From a checkpoint of a small audio frame classifier: 1400 steps, batches of 64.
Rows from block 3 of a small audio frame classifier, named by matrix and row number. Each number is 50 + 15 x the weight over its row's rms, rounded and kept within 0 to 99. All counts start at 0.
After each channel's rows are labels from the 100 clips, of 14976, where the channel reaches its highest value: "peak on" is the class under the peak. Only what is clearly more common there than usual is listed. The data: synthesized solo parts of chorales (CocoChorales).
# conv: width-3 conv (model.blocks.3.conv.weight, 432x432x3, each kernel summed), inputs 62-123

conv.418:51 30 44 68 46 39 38 57 51 78 32 31 45 75 47 34 25 61 79 45 39 73 37 61 40 50 47 51 47 52 54 40 73 53 63 58 41 34 43 45 42 50 38 53 73 56 31 54 52 38 48 36 72 20 50 47 49 52 69 17 56 60
peak on: B4

conv.365:60 37 71 81 44 73 62 37 52 44 43 50 41 64 49 57 66 57 49 72 60 28 38 30 63 46 67 42 47 54 48 43 39 73 50 23 60 43 69 43 64 47 54 70 46 48 65 70 25 40 54 43 31 57 61 80 52 58 44 61 65 49
peak on: G5

conv.183:74 75 60 47 42 68 57 69 77 95 42 69 41 74 38 64 59 53 42 37 41 40 31 52 50 64 39 73 56 47 43 55 69 39 60 62 78 40 58 64 60 63 22 48 60 77 41 29 56 42 55 44 48 46 63 32 71 56 62 53 69 35
peak on: D4; D3

conv.74:54 63 56 29 69 64 55 43 62 74 62 61 54 40 30 65 37 78 77 57 40 40 69 43 36 58 69 56 54 61 18 45 46 60 53 56 73 55 77 54 45 72 85 46 51 45 52 34 34 72 55 59 58 52 46 38 64 42 35 49 85 54
peak on: A#5

conv.375:62 62 33 66 38 31 35 37 57 52 52 59 64 69 77 47 40 49 54 32 32 37 53 29 62 63 45 40 37 56 45 45 50 27 33 77 54 67 30 71 42 41 31 33 64 29 39 59 25 49 66 63 65 69 61 63 55 40 39 56 47 62
peak on: D#5; A#5

conv.422:28 44 51 40 39 47 61 57 56 55 61 32 42 51 37 29 22 26 42 51 35 60 68 64 41 54 36 51 60 40 63 59 44 57 50 53 34 43 48 42 35 61 69 47 51 49 44 39 90 37 98 37 58 48 43 58 45 56 57 33 47 45
peak on: D#4

conv.402:42 56 44 14 20 59 23 98 58 48 24 55 05 71 51 46 51 58 62 40 35 59 49 58 56 56 54 70 67 38 50 01 43 66 82 25 43 52 54 36 24 41 08 37 49 46 85 59 50 48 50 97 44 22 65 53 47 47 45 26 32 50
peak on: F#5; F5

conv.289:47 26 49 39 59 37 32 37 51 42 37 64 71 61 26 35 50 51 32 55 51 61 38 41 57 50 58 33 03 32 57 33 57 65 30 42 35 52 49 28 57 48 48 31 56 67 70 51 23 56 12 61 52 63 62 58 55 62 24 21 32 37
peak on: A#5; B4

conv.307:66 42 25 35 46 15 44 54 27 54 45 55 63 77 44 48 43 54 29 27 33 53 54 52 76 23 35 48 31 16 56 53 18 57 64 39 40 48 47 58 30 60 47 51 63 60 15 67 70 40 24 58 42 67 38 62 68 53 45 55 71 65
peak on: silence

conv.345:56 51 50 45 42 36 30 41 52 24 46 52 46 51 36 55 38 47 43 32 54 54 22 44 22 60 48 63 39 23 57 44 40 89 39 19 29 66 59 48 53 38 22 71 30 40 61 56 48 37 47 53 37 29 53 21 76 83 50 58 36 56
peak on: F#3

conv.359:39 54 28 58 59 48 55 39 55 45 51 52 29 52 54 30 46 23 50 63 29 48 49 50 78 27 23 64 58 60 54 32 21 47 33 69 44 30 53 45 58 61 66 37 40 35 33 62 53 59 58 49 68 58 67 43 49 46 38 25 36 79
peak on: E4

conv.107:52 69 63 61 84 37 38 35 30 72 26 58 47 31 56 37 69 56 37 57 65 70 62 49 48 69 32 72 61 31 60 30 38 46 26 48 67 67 56 48 45 52 44 64 36 00 61 31 32 53 84 43 43 48 44 52 55 49 16 53 43 63
peak on: D5; D#5

conv.180:50 41 56 53 70 50 32 66 56 69 52 55 63 30 41 42 45 47 24 57 54 59 80 58 75 63 61 57 56 35 69 50 46 50 71 46 45 54 17 53 44 56 41 66 30 38 40 63 33 57 34 31 62 29 55 26 41 32 64 35 65 31
peak on: F5; C5

conv.255:32 46 74 44 34 35 50 23 76 77 44 25 36 51 26 54 56 61 37 49 61 48 21 76 52 32 44 55 50 66 45 59 27 58 39 74 74 46 64 29 46 62 61 61 63 47 40 51 53 28 49 67 50 35 72 06 44 59 41 45 50 37
peak on: G3; F#3

conv.1:37 53 65 61 47 32 41 51 68 70 64 51 51 33 71 84 46 59 51 44 42 42 36 39 43 17 40 59 43 72 57 49 50 39 67 67 51 38 83 58 73 36 21 37 50 38 54 32 30 41 87 49 50 59 58 49 65 57 25 53 56 41
peak on: D5

conv.381:41 37 53 41 43 44 54 67 43 51 37 33 56 44 45 35 35 56 28 43 39 41 56 46 31 76 50 60 39 47 57 47 36 47 72 18 68 55 54 38 49 46 26 63 34 50 52 63 24 84 44 42 61 45 50 84 67 37 59 37 73 66
peak on: F5; silence

conv.158:57 40 54 38 64 07 85 59 59 34 27 30 28 50 55 38 39 78 43 76 35 37 46 46 43 51 44 41 63 62 21 29 45 61 32 60 44 60 53 28 63 65 61 46 26 39 52 27 36 52 60 42 38 54 44 25 49 42 41 34 20 49
peak on: D#5

conv.85:32 73 32 41 59 43 73 38 44 65 60 36 40 53 22 68 35 45 57 35 61 65 26 52 59 48 58 56 48 45 41 47 79 47 58 61 53 54 61 50 51 28 57 28 49 46 47 49 49 44 48 42 69 28 53 85 37 31 66 64 77 43
peak on: B4

conv.285:67 54 60 49 34 86 33 56 54 23 63 52 59 84 42 30 43 38 42 46 54 35 65 52 57 53 58 38 37 68 61 45 74 29 49 34 45 33 41 44 28 69 70 32 60 43 56 55 32 35 39 63 43 19 53 56 42 38 41 54 44 40
peak on: D4

conv.284:57 53 31 49 66 31 50 71 54 52 84 33 18 50 59 60 32 54 36 57 50 41 42 47 42 39 62 52 62 53 30 51 25 58 54 33 23 80 51 62 51 55 39 61 36 33 71 44 68 53 63 84 45 80 55 56 58 27 49 38 22 37
peak on: F#5

conv.339:47 48 49 14 54 45 02 45 27 51 53 31 63 46 39 37 28 54 57 33 40 44 62 28 47 25 37 30 33 44 57 27 36 33 28 59 45 56 45 45 44 58 26 59 64 47 40 35 62 32 44 42 41 33 56 41 52 52 36 45 68 25
peak on: E4

conv.112:38 51 73 61 65 32 58 65 59 62 39 42 46 56 50 39 27 37 52 51 08 37 61 77 36 30 39 54 59 77 68 54 71 72 43 51 39 31 76 68 59 32 40 61 27 54 33 45 35 53 58 46 52 78 73 42 33 48 66 76 29 77
peak on: G3

conv.301:58 35 73 36 48 56 59 35 44 49 53 29 35 65 64 47 39 78 74 33 44 39 39 39 45 41 46 45 58 24 88 63 39 30 43 66 57 50 43 51 70 56 39 67 37 41 53 65 41 63 48 38 45 49 73 41 39 40 75 33 61 49
peak on: G3

conv.302:37 39 52 50 55 66 45 72 43 66 58 34 62 36 38 74 44 62 23 75 64 29 65 84 52 60 35 25 93 62 51 81 75 53 60 48 66 28 65 40 44 69 59 46 33 47 40 48 47 72 01 81 58 60 47 41 60 67 48 62 31 22
peak on: E4

conv.40:27 46 58 47 62 31 66 39 30 58 53 58 46 50 72 43 52 69 61 94 64 68 41 56 41 78 67 41 62 68 60 40 46 43 60 61 14 49 50 62 53 25 68 54 31 61 65 63 47 54 69 60 52 43 34 20 71 51 45 35 59 27
peak on: F5

conv.223:55 43 69 44 40 66 16 41 46 38 51 48 42 45 39 63 51 79 14 39 54 38 50 54 36 59 57 52 47 47 46 70 26 50 54 41 57 46 52 71 55 62 60 66 34 51 53 59 78 33 73 57 30 49 66 41 40 66 83 52 67 62
peak on: F#5; A3

conv.352:62 73 73 35 27 46 54 67 21 49 54 53 63 32 25 48 50 36 35 42 38 49 80 71 41 20 69 40 47 50 23 56 64 32 27 83 51 62 45 35 61 41 46 61 45 40 63 52 54 51 59 72 61 62 49 57 54 72 48 65 65 81
peak on: D#4

conv.181:49 56 29 49 71 71 56 65 25 47 32 47 55 34 58 65 60 50 20 44 42 52 65 65 54 64 39 39 41 62 56 56 28 49 46 61 54 83 63 81 32 70 60 41 35 46 61 39 66 28 43 67 48 59 59 48 47 37 57 57 57 32
peak on: D#5

conv.7:60 62 55 40 60 16 44 60 31 54 27 61 39 37 66 43 64 57 38 58 17 58 52 43 71 67 25 53 51 39 52 56 47 41 66 50 57 54 67 73 63 34 37 54 75 48 55 55 53 23 45 57 63 41 44 48 45 82 62 64 73 53
peak on: B4

conv.309:66 66 47 44 56 76 48 50 34 34 79 32 47 65 76 30 45 35 48 93 43 74 51 45 69 54 43 29 35 60 50 60 62 61 52 24 32 50 49 49 60 69 36 74 76 47 38 56 45 79 38 61 37 44 18 52 50 41 61 64 47 57
peak on: E4

conv.125:59 34 45 53 66 65 38 65 46 58 43 39 68 35 29 47 66 51 43 39 28 47 76 58 23 54 34 53 31 37 39 35 50 40 52 68 54 55 39 34 36 58 53 51 46 25 30 53 54 60 56 51 47 79 34 40 72 59 37 51 45 47
peak on: F#3; F3

conv.168:31 45 62 74 48 37 54 60 64 30 43 49 34 61 38 30 57 66 50 48 43 36 64 69 17 69 40 40 56 31 50 46 56 38 45 43 52 37 63 59 71 62 40 61 57 40 84 44 85 48 37 76 69 80 51 41 52 77 60 33 67 32
peak on: F4

conv.29:29 50 50 68 34 37 78 72 57 56 44 74 65 11 62 54 56 52 14 53 59 67 30 57 61 74 70 34 55 51 30 54 51 37 33 37 42 30 63 23 35 62 41 47 56 59 55 25 32 56 46 51 37 58 51 34 26 42 79 33 60 33
peak on: A#5

conv.99:52 53 52 25 51 54 54 41 55 61 46 51 52 33 54 31 47 32 31 34 55 50 58 58 66 79 61 76 43 44 42 62 48 36 69 57 61 60 63 56 48 38 58 49 51 48 79 49 32 56 73 42 72 75 46 59 61 57 45 47 62 39
peak on: D5

conv.211:69 85 15 56 89 26 70 35 66 62 61 35 52 60 16 48 84 75 52 46 72 52 45 61 57 48 71 56 41 73 60 28 36 63 42 39 63 22 59 55 35 60 69 60 48 46 52 43 67 56 49 33 45 57 59 13 49 21 38 27 77 37
peak on: G#4

conv.389:72 52 49 33 61 48 48 35 57 36 74 36 62 45 52 57 38 59 48 25 58 57 55 48 51 60 43 46 27 80 36 52 44 55 42 56 31 50 97 53 26 58 60 50 47 69 53 71 62 67 56 45 40 36 67 40 47 50 52 33 82 55
peak on: D4

conv.371:27 82 38 47 61 76 75 68 76 56 63 55 46 45 55 50 45 74 71 56 51 56 21 99 60 48 39 41 35 51 45 18 39 54 74 56 52 50 41 65 64 55 46 50 59 31 19 48 28 57 60 63 46 49 63 11 42 77 54 34 52 60
peak on: E4

conv.34:58 32 41 53 44 60 55 23 84 32 25 32 48 59 58 72 50 36 69 42 40 42 39 69 41 43 59 68 18 56 43 26 73 39 35 30 44 31 41 45 61 72 64 47 32 54 46 24 67 53 89 72 72 69 53 51 50 51 63 52 36 80
peak on: A#3; G#5

conv.425:23 85 55 55 52 50 45 48 45 36 65 53 60 56 68 37 41 51 53 41 41 78 46 39 58 36 48 40 83 39 50 38 61 46 35 42 40 27 37 58 63 59 40 60 46 55 56 36 57 70 71 46 51 52 42 66 56 47 77 40 78 55
peak on: A#4

conv.382:56 58 34 37 51 61 59 57 62 55 55 57 58 66 47 47 63 44 61 74 46 52 47 76 50 59 59 69 39 69 60 42 40 19 45 39 22 49 56 70 57 65 38 30 22 39 50 45 29 39 54 55 19 40 40 36 67 56 39 51 60 54
peak on: F4

conv.297:35 57 69 43 41 16 40 49 49 56 63 63 40 66 63 56 65 37 52 36 48 57 74 45 48 54 47 51 49 71 73 30 47 74 42 44 58 55 63 51 78 64 52 49 39 57 61 57 44 62 46 46 65 66 45 82 35 53 67 54 42 35
peak on: G5; F#4

conv.408:32 47 60 44 40 65 45 71 32 60 43 31 31 67 55 71 60 69 58 47 55 59 52 39 85 48 53 62 43 47 51 39 35 71 50 43 47 66 45 74 77 67 73 39 40 58 43 67 54 68 38 56 41 41 64 68 83 36 40 52 43 66
peak on: A#3

conv.13:45 37 50 44 61 68 45 29 82 47 50 43 42 56 38 87 34 45 57 65 59 41 80 38 54 48 33 42 43 52 21 60 28 65 51 77 30 79 53 40 71 56 30 45 43 30 54 76 52 68 38 35 37 49 66 92 53 73 49 54 59 43
peak on: A#3

conv.226:34 60 38 43 57 73 27 62 51 70 37 71 27 40 42 56 44 42 51 36 15 52 72 38 35 59 69 43 55 52 52 58 48 83 46 67 28 49 64 24 41 42 65 65 35 40 46 51 51 45 69 33 63 23 62 39 60 44 33 40 67 56
peak on: D#4

conv.373:47 60 52 27 52 49 35 43 72 73 73 55 54 53 41 37 71 36 60 51 43 55 47 59 47 61 54 67 56 38 54 49 55 27 69 51 42 47 36 27 41 35 56 31 45 41 29 45 51 35 41 84 57 82 51 50 59 36 21 58 59 59
peak on: G4; G#4

conv.247:57 88 53 62 36 23 59 56 61 44 37 62 30 29 48 62 45 59 46 56 47 57 65 44 79 58 63 38 64 30 55 66 52 53 77 43 48 79 15 48 69 62 65 19 56 40 29 62 67 48 45 61 70 52 81 56 45 52 54 50 48 31
peak on: E4; F#4

conv.216:65 59 57 65 40 34 55 28 43 52 62 62 53 56 40 47 55 51 44 28 60 53 39 36 39 30 25 25 56 38 55 31 21 53 59 65 75 44 66 52 48 55 71 48 57 47 65 57 45 55 50 28 37 42 21 60 47 53 67 24 46 53
peak on: D4

conv.268:39 41 52 48 13 47 70 59 51 50 77 69 71 44 53 51 59 38 60 35 33 49 63 31 59 66 43 88 43 33 52 36 55 55 58 79 55 65 56 61 34 49 33 33 22 37 60 61 77 63 67 45 45 60 70 47 59 54 41 65 81 54
peak on: A#5

conv.221:41 72 15 40 44 54 63 16 55 51 43 21 70 25 20 71 38 30 36 38 51 57 21 58 56 54 57 68 47 58 55 29 39 49 88 39 48 80 49 50 41 59 39 45 84 69 49 70 61 51 76 61 53 37 24 43 73 60 30 56 28 52
peak on: G4

conv.86:39 48 35 51 31 43 56 64 39 52 61 35 48 48 42 51 57 55 21 31 31 56 52 35 46 34 64 06 54 50 77 50 29 54 52 31 60 42 54 54 69 46 56 39 80 53 64 84 61 70 50 55 40 45 60 65 72 78 77 48 57 62
peak on: G4; C4

conv.251:52 35 47 25 82 78 75 30 43 40 53 62 48 57 50 59 58 43 31 64 65 27 62 50 48 43 60 52 59 30 63 37 56 36 43 52 41 73 57 74 63 61 68 43 74 47 69 61 83 61 47 70 05 65 59 42 45 59 35 69 73 42
peak on: G5; G#5

conv.89:60 79 44 69 82 50 22 54 52 46 28 43 30 81 55 40 43 55 49 60 32 40 25 60 50 47 43 52 59 32 62 54 55 49 48 32 48 70 34 73 49 61 50 81 79 42 22 67 45 88 35 40 61 68 51 75 39 64 34 37 25 53
peak on: D#4

conv.98:43 55 57 40 56 50 47 41 42 68 54 55 51 63 22 45 35 47 67 64 44 70 66 66 45 27 57 86 41 44 67 53 35 59 57 62 50 76 71 75 71 44 45 60 45 49 42 45 33 24 73 37 55 46 51 73 51 43 26 49 53 79
peak on: silence

conv.263:49 88 53 63 50 55 35 47 61 54 59 54 44 60 36 68 50 50 53 52 49 59 60 53 16 53 19 38 10 22 65 46 59 23 77 87 46 33 25 63 45 49 95 40 62 30 39 65 34 54 61 42 58 45 58 49 16 81 37 42 36 61
peak on: G4

conv.378:70 45 49 49 42 66 48 67 77 47 72 79 37 55 65 63 51 57 36 48 36 47 35 64 30 46 45 58 57 51 61 72 82 46 59 42 29 22 44 48 16 53 54 55 63 28 78 56 30 79 43 81 41 49 48 94 48 47 66 36 49 54
peak on: B4

conv.124:57 63 75 49 40 34 62 24 54 47 66 40 44 63 43 53 43 50 66 53 74 44 40 23 54 71 44 64 27 33 31 46 31 63 33 48 42 49 21 40 33 25 34 63 53 47 55 33 44 73 24 31 24 55 46 54 71 31 17 60 26 70
peak on: F#3; D4

conv.363:38 66 57 34 79 38 62 60 58 62 46 41 41 64 37 44 54 70 73 44 64 30 24 53 74 55 43 76 15 53 84 48 42 62 51 42 37 68 40 60 51 37 64 66 55 54 94 55 45 61 12 46 35 58 26 78 51 37 33 42 54 70
peak on: B4

conv.240:51 44 49 42 38 41 59 51 79 49 74 46 46 74 43 71 75 48 51 36 62 39 53 52 54 35 54 69 43 55 59 44 41 44 52 51 44 53 17 66 58 62 43 33 40 58 43 65 40 29 80 63 51 43 66 53 56 44 62 46 34 58
peak on: F#5

conv.305:36 23 59 18 26 47 83 47 25 54 58 44 67 51 36 20 54 66 69 43 50 51 56 25 64 60 54 27 48 87 44 57 54 76 53 46 64 38 60 30 33 51 29 00 69 51 37 73 56 57 44 08 53 35 45 55 52 42 55 40 58 47
peak on: D4

conv.354:31 48 22 55 52 43 55 52 42 59 57 46 46 68 35 76 51 59 32 38 09 29 35 29 60 44 66 67 55 38 65 48 45 42 62 38 42 57 55 45 35 54 46 46 40 80 39 66 19 61 24 29 51 44 53 70 53 51 40 80 22 47
peak on: D#5

conv.262:56 59 46 59 47 64 61 39 64 50 54 36 32 16 51 39 37 50 48 45 62 57 63 33 21 51 43 32 66 59 64 56 17 08 48 67 71 32 55 80 52 42 59 55 34 84 60 32 35 48 16 49 41 39 65 31 46 72 68 55 64 59
peak on: A#3

conv.19:71 84 60 39 69 54 34 87 50 48 61 43 33 47 42 59 38 50 54 11 50 50 62 75 48 51 23 44 54 51 57 29 50 35 64 46 35 51 34 33 42 48 47 69 32 50 56 41 41 26 60 46 69 37 58 59 32 46 65 29 81 67
peak on: F5; D#4

conv.178:41 81 66 57 56 45 47 44 58 73 35 62 58 70 45 33 54 45 47 46 43 56 63 48 46 47 50 48 50 63 46 35 73 55 84 50 58 56 61 47 40 67 53 20 17 33 29 53 85 28 47 22 28 45 42 36 72 35 54 49 55 82
peak on: F#5

conv.146:53 37 59 57 65 66 64 50 29 41 44 53 54 22 23 66 48 62 20 72 17 41 68 27 62 13 50 58 60 22 57 28 75 54 47 46 59 57 44 65 54 61 32 55 63 47 12 27 45 38 62 66 54 61 30 48 67 45 42 36 57 38
peak on: F4

conv.20:62 39 47 60 25 71 92 63 48 29 49 59 58 76 28 37 43 25 60 68 36 31 35 61 26 46 68 42 45 48 41 54 63 38 47 51 59 52 52 58 21 55 28 80 48 57 47 64 58 39 56 38 29 53 29 25 57 46 73 67 35 28
peak on: D#5

conv.299:28 71 37 59 44 71 43 41 36 70 60 25 57 44 51 61 52 72 58 51 32 43 45 61 66 53 51 35 27 57 53 48 47 50 48 17 40 42 47 58 53 50 39 78 37 41 44 23 64 75 44 48 43 40 41 99 20 45 49 64 60 44
peak on: A#4

conv.271:61 68 54 34 52 54 46 58 54 86 52 37 46 54 52 47 46 63 46 74 40 65 56 54 62 55 57 64 46 20 62 41 72 49 41 51 64 42 29 50 27 51 60 70 35 44 61 57 41 60 73 36 75 56 53 60 45 22 43 34 37 60
peak on: A#5

conv.200:26 46 27 23 51 40 29 58 50 48 31 59 72 57 66 42 57 23 55 44 71 51 42 58 57 69 55 61 30 48 39 60 71 56 74 67 23 43 44 18 56 61 59 59 39 47 74 34 67 33 25 65 67 47 58 37 45 48 20 52 71 30
peak on: A3

conv.404:92 62 63 77 47 60 58 25 47 49 77 59 40 44 32 35 51 52 46 48 41 38 48 57 58 72 40 45 49 44 35 39 26 53 70 41 86 28 20 46 61 65 34 70 41 40 43 30 50 53 51 61 44 58 53 68 37 57 55 48 70 67
peak on: G4

conv.335:48 58 58 51 29 47 59 67 42 63 47 44 51 32 75 20 55 66 49 48 64 33 36 51 61 34 32 77 17 67 48 54 36 32 44 16 66 46 58 71 52 47 76 24 58 31 45 54 60 53 68 40 45 45 52 45 17 38 15 28 43 53
peak on: D5

conv.64:52 47 52 75 74 59 51 77 43 40 56 57 56 70 39 25 70 40 86 39 41 67 51 58 62 42 51 57 57 32 55 83 33 25 60 55 27 60 25 43 43 59 61 48 63 36 70 52 46 44 64 46 85 48 30 60 66 37 58 53 60 54
peak on: G4

conv.105:65 86 52 45 63 49 58 40 57 43 57 53 60 54 68 45 34 42 37 45 40 61 66 62 67 70 93 54 55 47 33 34 21 35 61 59 70 48 36 67 57 14 63 52 39 35 55 69 36 52 47 58 53 38 63 42 59 28 43 59 21 62
peak on: G4; D#4

conv.400:48 44 54 59 71 47 66 44 67 46 41 75 60 39 59 49 61 50 12 67 32 71 45 40 15 41 47 54 61 26 40 69 77 40 69 51 65 28 59 50 31 81 33 62 53 36 44 63 65 53 73 55 39 41 46 40 73 55 57 71 73 58
peak on: silence

conv.179:56 59 50 47 30 31 38 26 44 42 36 50 42 50 75 68 35 35 66 40 57 64 35 60 64 59 17 76 50 42 48 36 38 46 25 31 54 61 57 34 52 38 42 53 55 76 31 96 51 65 26 55 20 23 36 61 52 38 58 78 55 44
peak on: A3

conv.298:63 38 44 62 61 48 23 39 57 55 25 43 77 38 26 62 69 35 39 56 85 44 36 39 64 46 45 38 60 43 56 37 70 51 41 72 45 37 62 56 77 44 39 76 55 64 47 23 47 61 28 74 49 32 55 47 51 42 67 63 69 57
peak on: D#4

conv.319:30 66 64 34 66 25 41 41 72 42 72 56 38 30 46 57 59 41 39 42 74 63 34 53 49 64 67 39 71 48 71 63 69 53 52 42 49 31 38 62 61 52 75 68 47 79 61 05 47 30 34 57 62 27 59 46 45 48 35 51 63 44
peak on: A#3

conv.22:42 61 33 46 58 55 48 44 62 41 59 64 48 41 50 36 51 31 56 45 45 64 53 49 82 79 29 45 52 75 46 21 52 42 69 26 51 57 41 48 60 40 54 40 38 43 84 40 50 66 49 63 20 61 56 63 24 43 51 55 48 38
peak on: A#5

conv.139:74 56 66 69 48 57 44 27 45 13 36 70 50 48 43 46 57 46 49 57 31 51 47 68 26 58 30 62 54 27 44 44 60 47 53 50 61 27 58 52 64 78 20 14 40 39 51 54 65 52 21 48 43 51 66 62 93 69 17 59 56 46
peak on: E4

conv.269:55 49 32 49 72 80 52 51 61 45 25 43 50 74 52 25 30 47 50 60 44 79 32 53 63 55 55 67 41 64 61 63 57 77 37 25 51 58 68 40 48 49 59 49 63 49 41 29 62 59 49 65 65 73 54 46 29 42 44 44 60 56
peak on: B4

conv.137:48 55 54 76 49 48 24 26 68 58 61 57 74 47 91 50 54 30 44 46 41 39 66 40 66 70 56 61 52 68 59 45 35 49 70 57 59 46 61 44 58 24 74 49 52 53 33 34 57 44 29 43 34 44 75 58 73 42 45 44 39 37
peak on: A#5

conv.398:56 56 62 64 52 37 30 34 20 48 45 50 53 46 29 72 38 72 36 66 42 73 35 56 62 25 20 65 72 39 74 55 39 31 48 58 36 29 72 32 62 60 43 31 42 67 62 35 83 55 71 55 72 50 49 65 56 63 73 58 36 25
peak on: F5

conv.163:64 43 54 46 53 48 43 44 50 28 56 48 48 52 50 57 44 36 52 61 72 25 85 55 36 54 23 40 36 44 37 51 68 30 44 48 59 50 52 53 73 48 52 28 24 53 42 43 24 48 35 55 53 32 48 51 28 65 48 40 32 39
peak on: D5

conv.80:52 51 40 48 32 43 53 44 45 68 58 52 53 60 63 46 27 58 66 51 54 41 53 71 58 47 57 65 51 50 45 46 39 51 18 49 38 45 75 57 72 31 40 32 32 50 64 24 74 45 61 72 60 46 50 50 65 47 54 48 42 25
peak on: B4

conv.166:54 63 38 44 44 69 43 50 72 46 64 33 41 81 26 35 56 72 58 56 57 44 48 73 74 77 73 65 60 59 35 45 83 53 46 49 37 33 27 83 41 47 73 48 59 57 57 62 80 35 40 62 50 44 37 56 35 68 49 41 71 51
peak on: F#5