config.toml
n_mels = 40
label_smoothing = 0.1
lr = 0.025
momentum = 0.95
adamw_lr_other_params = 0.0017
batch_size = 64
epochs = 2.3
lr_schedule = "step"
Rows from block 3 of a small audio frame classifier, named by matrix and row number. Each number is 200 + 30 x the weight over its row's rms, rounded and kept within 0 to 999. All counts start at 0.
After each channel's rows are labels from the 100 clips, of 14976, where the channel reaches its highest value: "strongest on" is what is common among them. Only what is clearly more common there than usual is listed. The data: synthesized solo parts of chorales (CocoChorales). In brackets: how many of the 100.
# conv: width-3 conv (model.blocks.3.conv.weight, 432x432x3, each kernel summed), inputs 248-309

conv.243,236,172,182,217,196,229,201,192,177,191,197,243,225,208,172,200,186,288,141,158,240,231,227,202,145,170,205,207,208,216,176,200,159,226,173,194,208,249,252,227,195,169,217,188,210,282,197,241,169,160,229,221,147,143,159,200,200,175,195,203,217,217
strongest on: note A3 (73); cello (57); note F#4 (26)

conv.193,248,168,238,209,168,275,223,202,219,183,185,157,174,167,186,285,217,187,209,177,190,247,162,249,174,196,239,216,231,217,187,196,237,214,229,192,165,227,208,250,197,201,185,230,224,232,208,237,230,204,210,194,239,194,221,140,223,171,221,209,166,189
strongest on: note A3 (91); tuba (34); note B3 (33); instrument: cello (31)

conv.142,139,178,179,194,189,173,208,198,197,215,154,162,210,243,221,178,173,227,169,182,200,217,212,188,249,201,247,218,206,189,171,209,238,186,147,225,136,224,205,214,253,191,174,176,168,195,181,166,195,202,245,220,146,193,194,221,200,205,173,156,198,213
strongest on: note C4 (100); tuba (70); note D4 (51); note A#3 (45)

conv.349,147,166,209,203,237,254,169,252,127,118,180,191,183,160,179,232,173,192,155,161,203,142,159,211,172,196,159,166,205,253,246,199,210,242,184,223,174,212,158,183,189,202,219,224,208,218,207,213,195,238,247,221,197,229,167,200,167,182,160,182,211,227
strongest on: note B3 (87); tuba (51); note A#3 (42); bassoon (27)

conv.30,170,190,223,203,209,205,199,197,213,218,237,237,189,209,198,178,228,171,193,144,183,189,207,208,204,220,177,239,187,226,225,205,179,200,199,230,177,175,224,164,196,211,209,211,172,216,206,244,242,144,155,134,238,214,185,185,190,185,189,161,192,271
strongest on: note G5 (100); flute (69); note F5 (36)

conv.212,159,169,137,220,193,214,229,186,164,242,240,219,206,177,185,198,246,167,262,177,183,202,168,157,193,203,186,220,152,204,205,209,188,155,181,207,199,255,220,222,169,185,163,177,195,152,195,192,191,201,222,214,202,142,217,180,200,189,189,195,220,224
strongest on: note G5 (100); flute (31); note F5 (29); trumpet (27)

conv.79,167,207,263,209,186,197,240,217,226,240,262,199,157,159,192,223,166,147,188,221,255,190,225,257,233,200,246,235,155,238,213,188,126,217,216,185,200,233,191,198,152,171,237,222,174,176,183,195,181,183,204,193,212,183,158,223,167,211,204,223,194,186
strongest on: note G5 (98); violin (65); note F5 (49)

conv.385,255,176,227,188,206,183,161,223,205,211,228,256,191,196,226,199,220,196,200,167,262,182,173,206,193,151,179,180,178,188,209,184,218,223,155,223,176,214,259,184,196,209,171,212,159,241,231,161,163,108,205,165,223,197,190,209,169,221,309,204,161,193
strongest on: note G#4 (95); horn (36); note A#4 (27)

conv.357,184,120,159,216,200,171,212,251,221,184,231,234,169,212,176,191,189,149,232,208,206,242,269,216,220,205,258,159,177,202,250,221,203,228,130,259,168,189,154,208,240,191,153,220,217,222,135,157,208,196,234,177,198,209,231,237,208,157,208,170,225,209
strongest on: note G#4 (100); viola (27); note A#4 (27)

conv.33,213,253,223,201,198,180,283,213,194,179,144,199,240,210,263,223,222,170,189,189,161,187,231,177,222,179,190,217,196,188,149,173,144,222,200,171,202,216,219,256,218,181,225,218,212,205,277,249,215,168,219,243,174,189,252,217,163,241,218,165,222,173
strongest on: note F#3 (100); bassoon (97); note G#3 (51)

conv.314,172,169,147,185,245,154,134,199,151,201,168,230,208,240,164,225,151,210,152,172,164,210,215,190,174,163,215,186,207,160,221,217,207,204,178,195,215,189,160,224,172,200,218,203,200,296,154,216,211,242,218,163,199,187,183,193,253,211,172,145,199,266
strongest on: note C4 (91); tuba (65)

conv.311,245,138,226,182,161,225,205,239,161,218,200,148,201,267,234,184,146,177,208,136,225,219,222,183,228,202,202,219,217,157,216,236,199,172,179,215,157,159,160,178,190,239,173,172,221,234,302,188,166,207,167,243,166,204,217,222,212,154,218,172,182,193
strongest on: note F#3 (100); bassoon (100); note G#3 (48)

conv.21,199,164,198,186,170,171,177,198,251,180,228,169,242,212,182,208,181,184,212,137,173,224,197,138,163,161,202,225,199,234,177,212,205,224,189,215,185,213,285,175,230,232,202,172,189,215,219,258,173,185,244,144,189,216,202,217,186,193,160,218,200,189
strongest on: note A3 (100); cello (94); note G3 (34); note B3 (28)

conv.83,222,210,221,208,247,202,138,135,185,199,199,189,250,265,229,173,151,181,195,207,206,189,185,190,197,189,164,203,238,232,262,241,208,216,199,234,172,174,156,182,196,205,209,201,162,198,224,133,182,167,230,146,214,232,215,187,212,195,151,200,203,184
strongest on: note A3 (66); tuba (48); note G3 (46); note E4 (37)

conv.246,211,181,267,201,150,230,157,234,216,172,220,211,208,239,186,207,175,172,188,188,222,149,200,178,230,212,244,203,209,202,239,244,167,188,199,244,197,224,206,235,218,204,217,183,250,236,241,234,206,221,178,178,186,217,171,188,194,224,190,217,207,193
strongest on: note G#4 (79); note A#4 (34); horn (26)

conv.92,241,246,187,217,168,172,206,213,207,237,202,205,264,175,230,223,155,161,192,228,193,220,193,187,203,185,211,179,156,223,189,206,189,234,169,246,250,222,288,198,180,216,229,210,229,206,201,212,143,195,179,145,185,233,200,177,248,207,196,169,191,203
strongest on: note A3 (100); cello (86); note G3 (32)

conv.345,220,183,198,182,203,216,206,187,175,220,201,185,173,191,253,236,234,170,227,244,193,191,145,266,145,129,180,207,196,173,219,209,208,229,162,174,172,188,192,232,150,171,216,233,207,181,242,225,195,209,169,173,246,230,197,240,190,187,229,190,231,150
strongest on: note F#3 (100); bassoon (100); note G#3 (49); note A#3 (36)

conv.11,189,202,238,231,185,197,222,216,198,256,207,153,190,212,200,174,154,205,202,178,217,216,193,182,262,202,184,217,213,179,193,164,239,246,111,179,238,171,179,186,212,232,221,210,190,253,184,196,242,192,210,182,232,217,212,163,176,210,196,165,238,181
strongest on: note C4 (49); note C#5 (42); cello (39)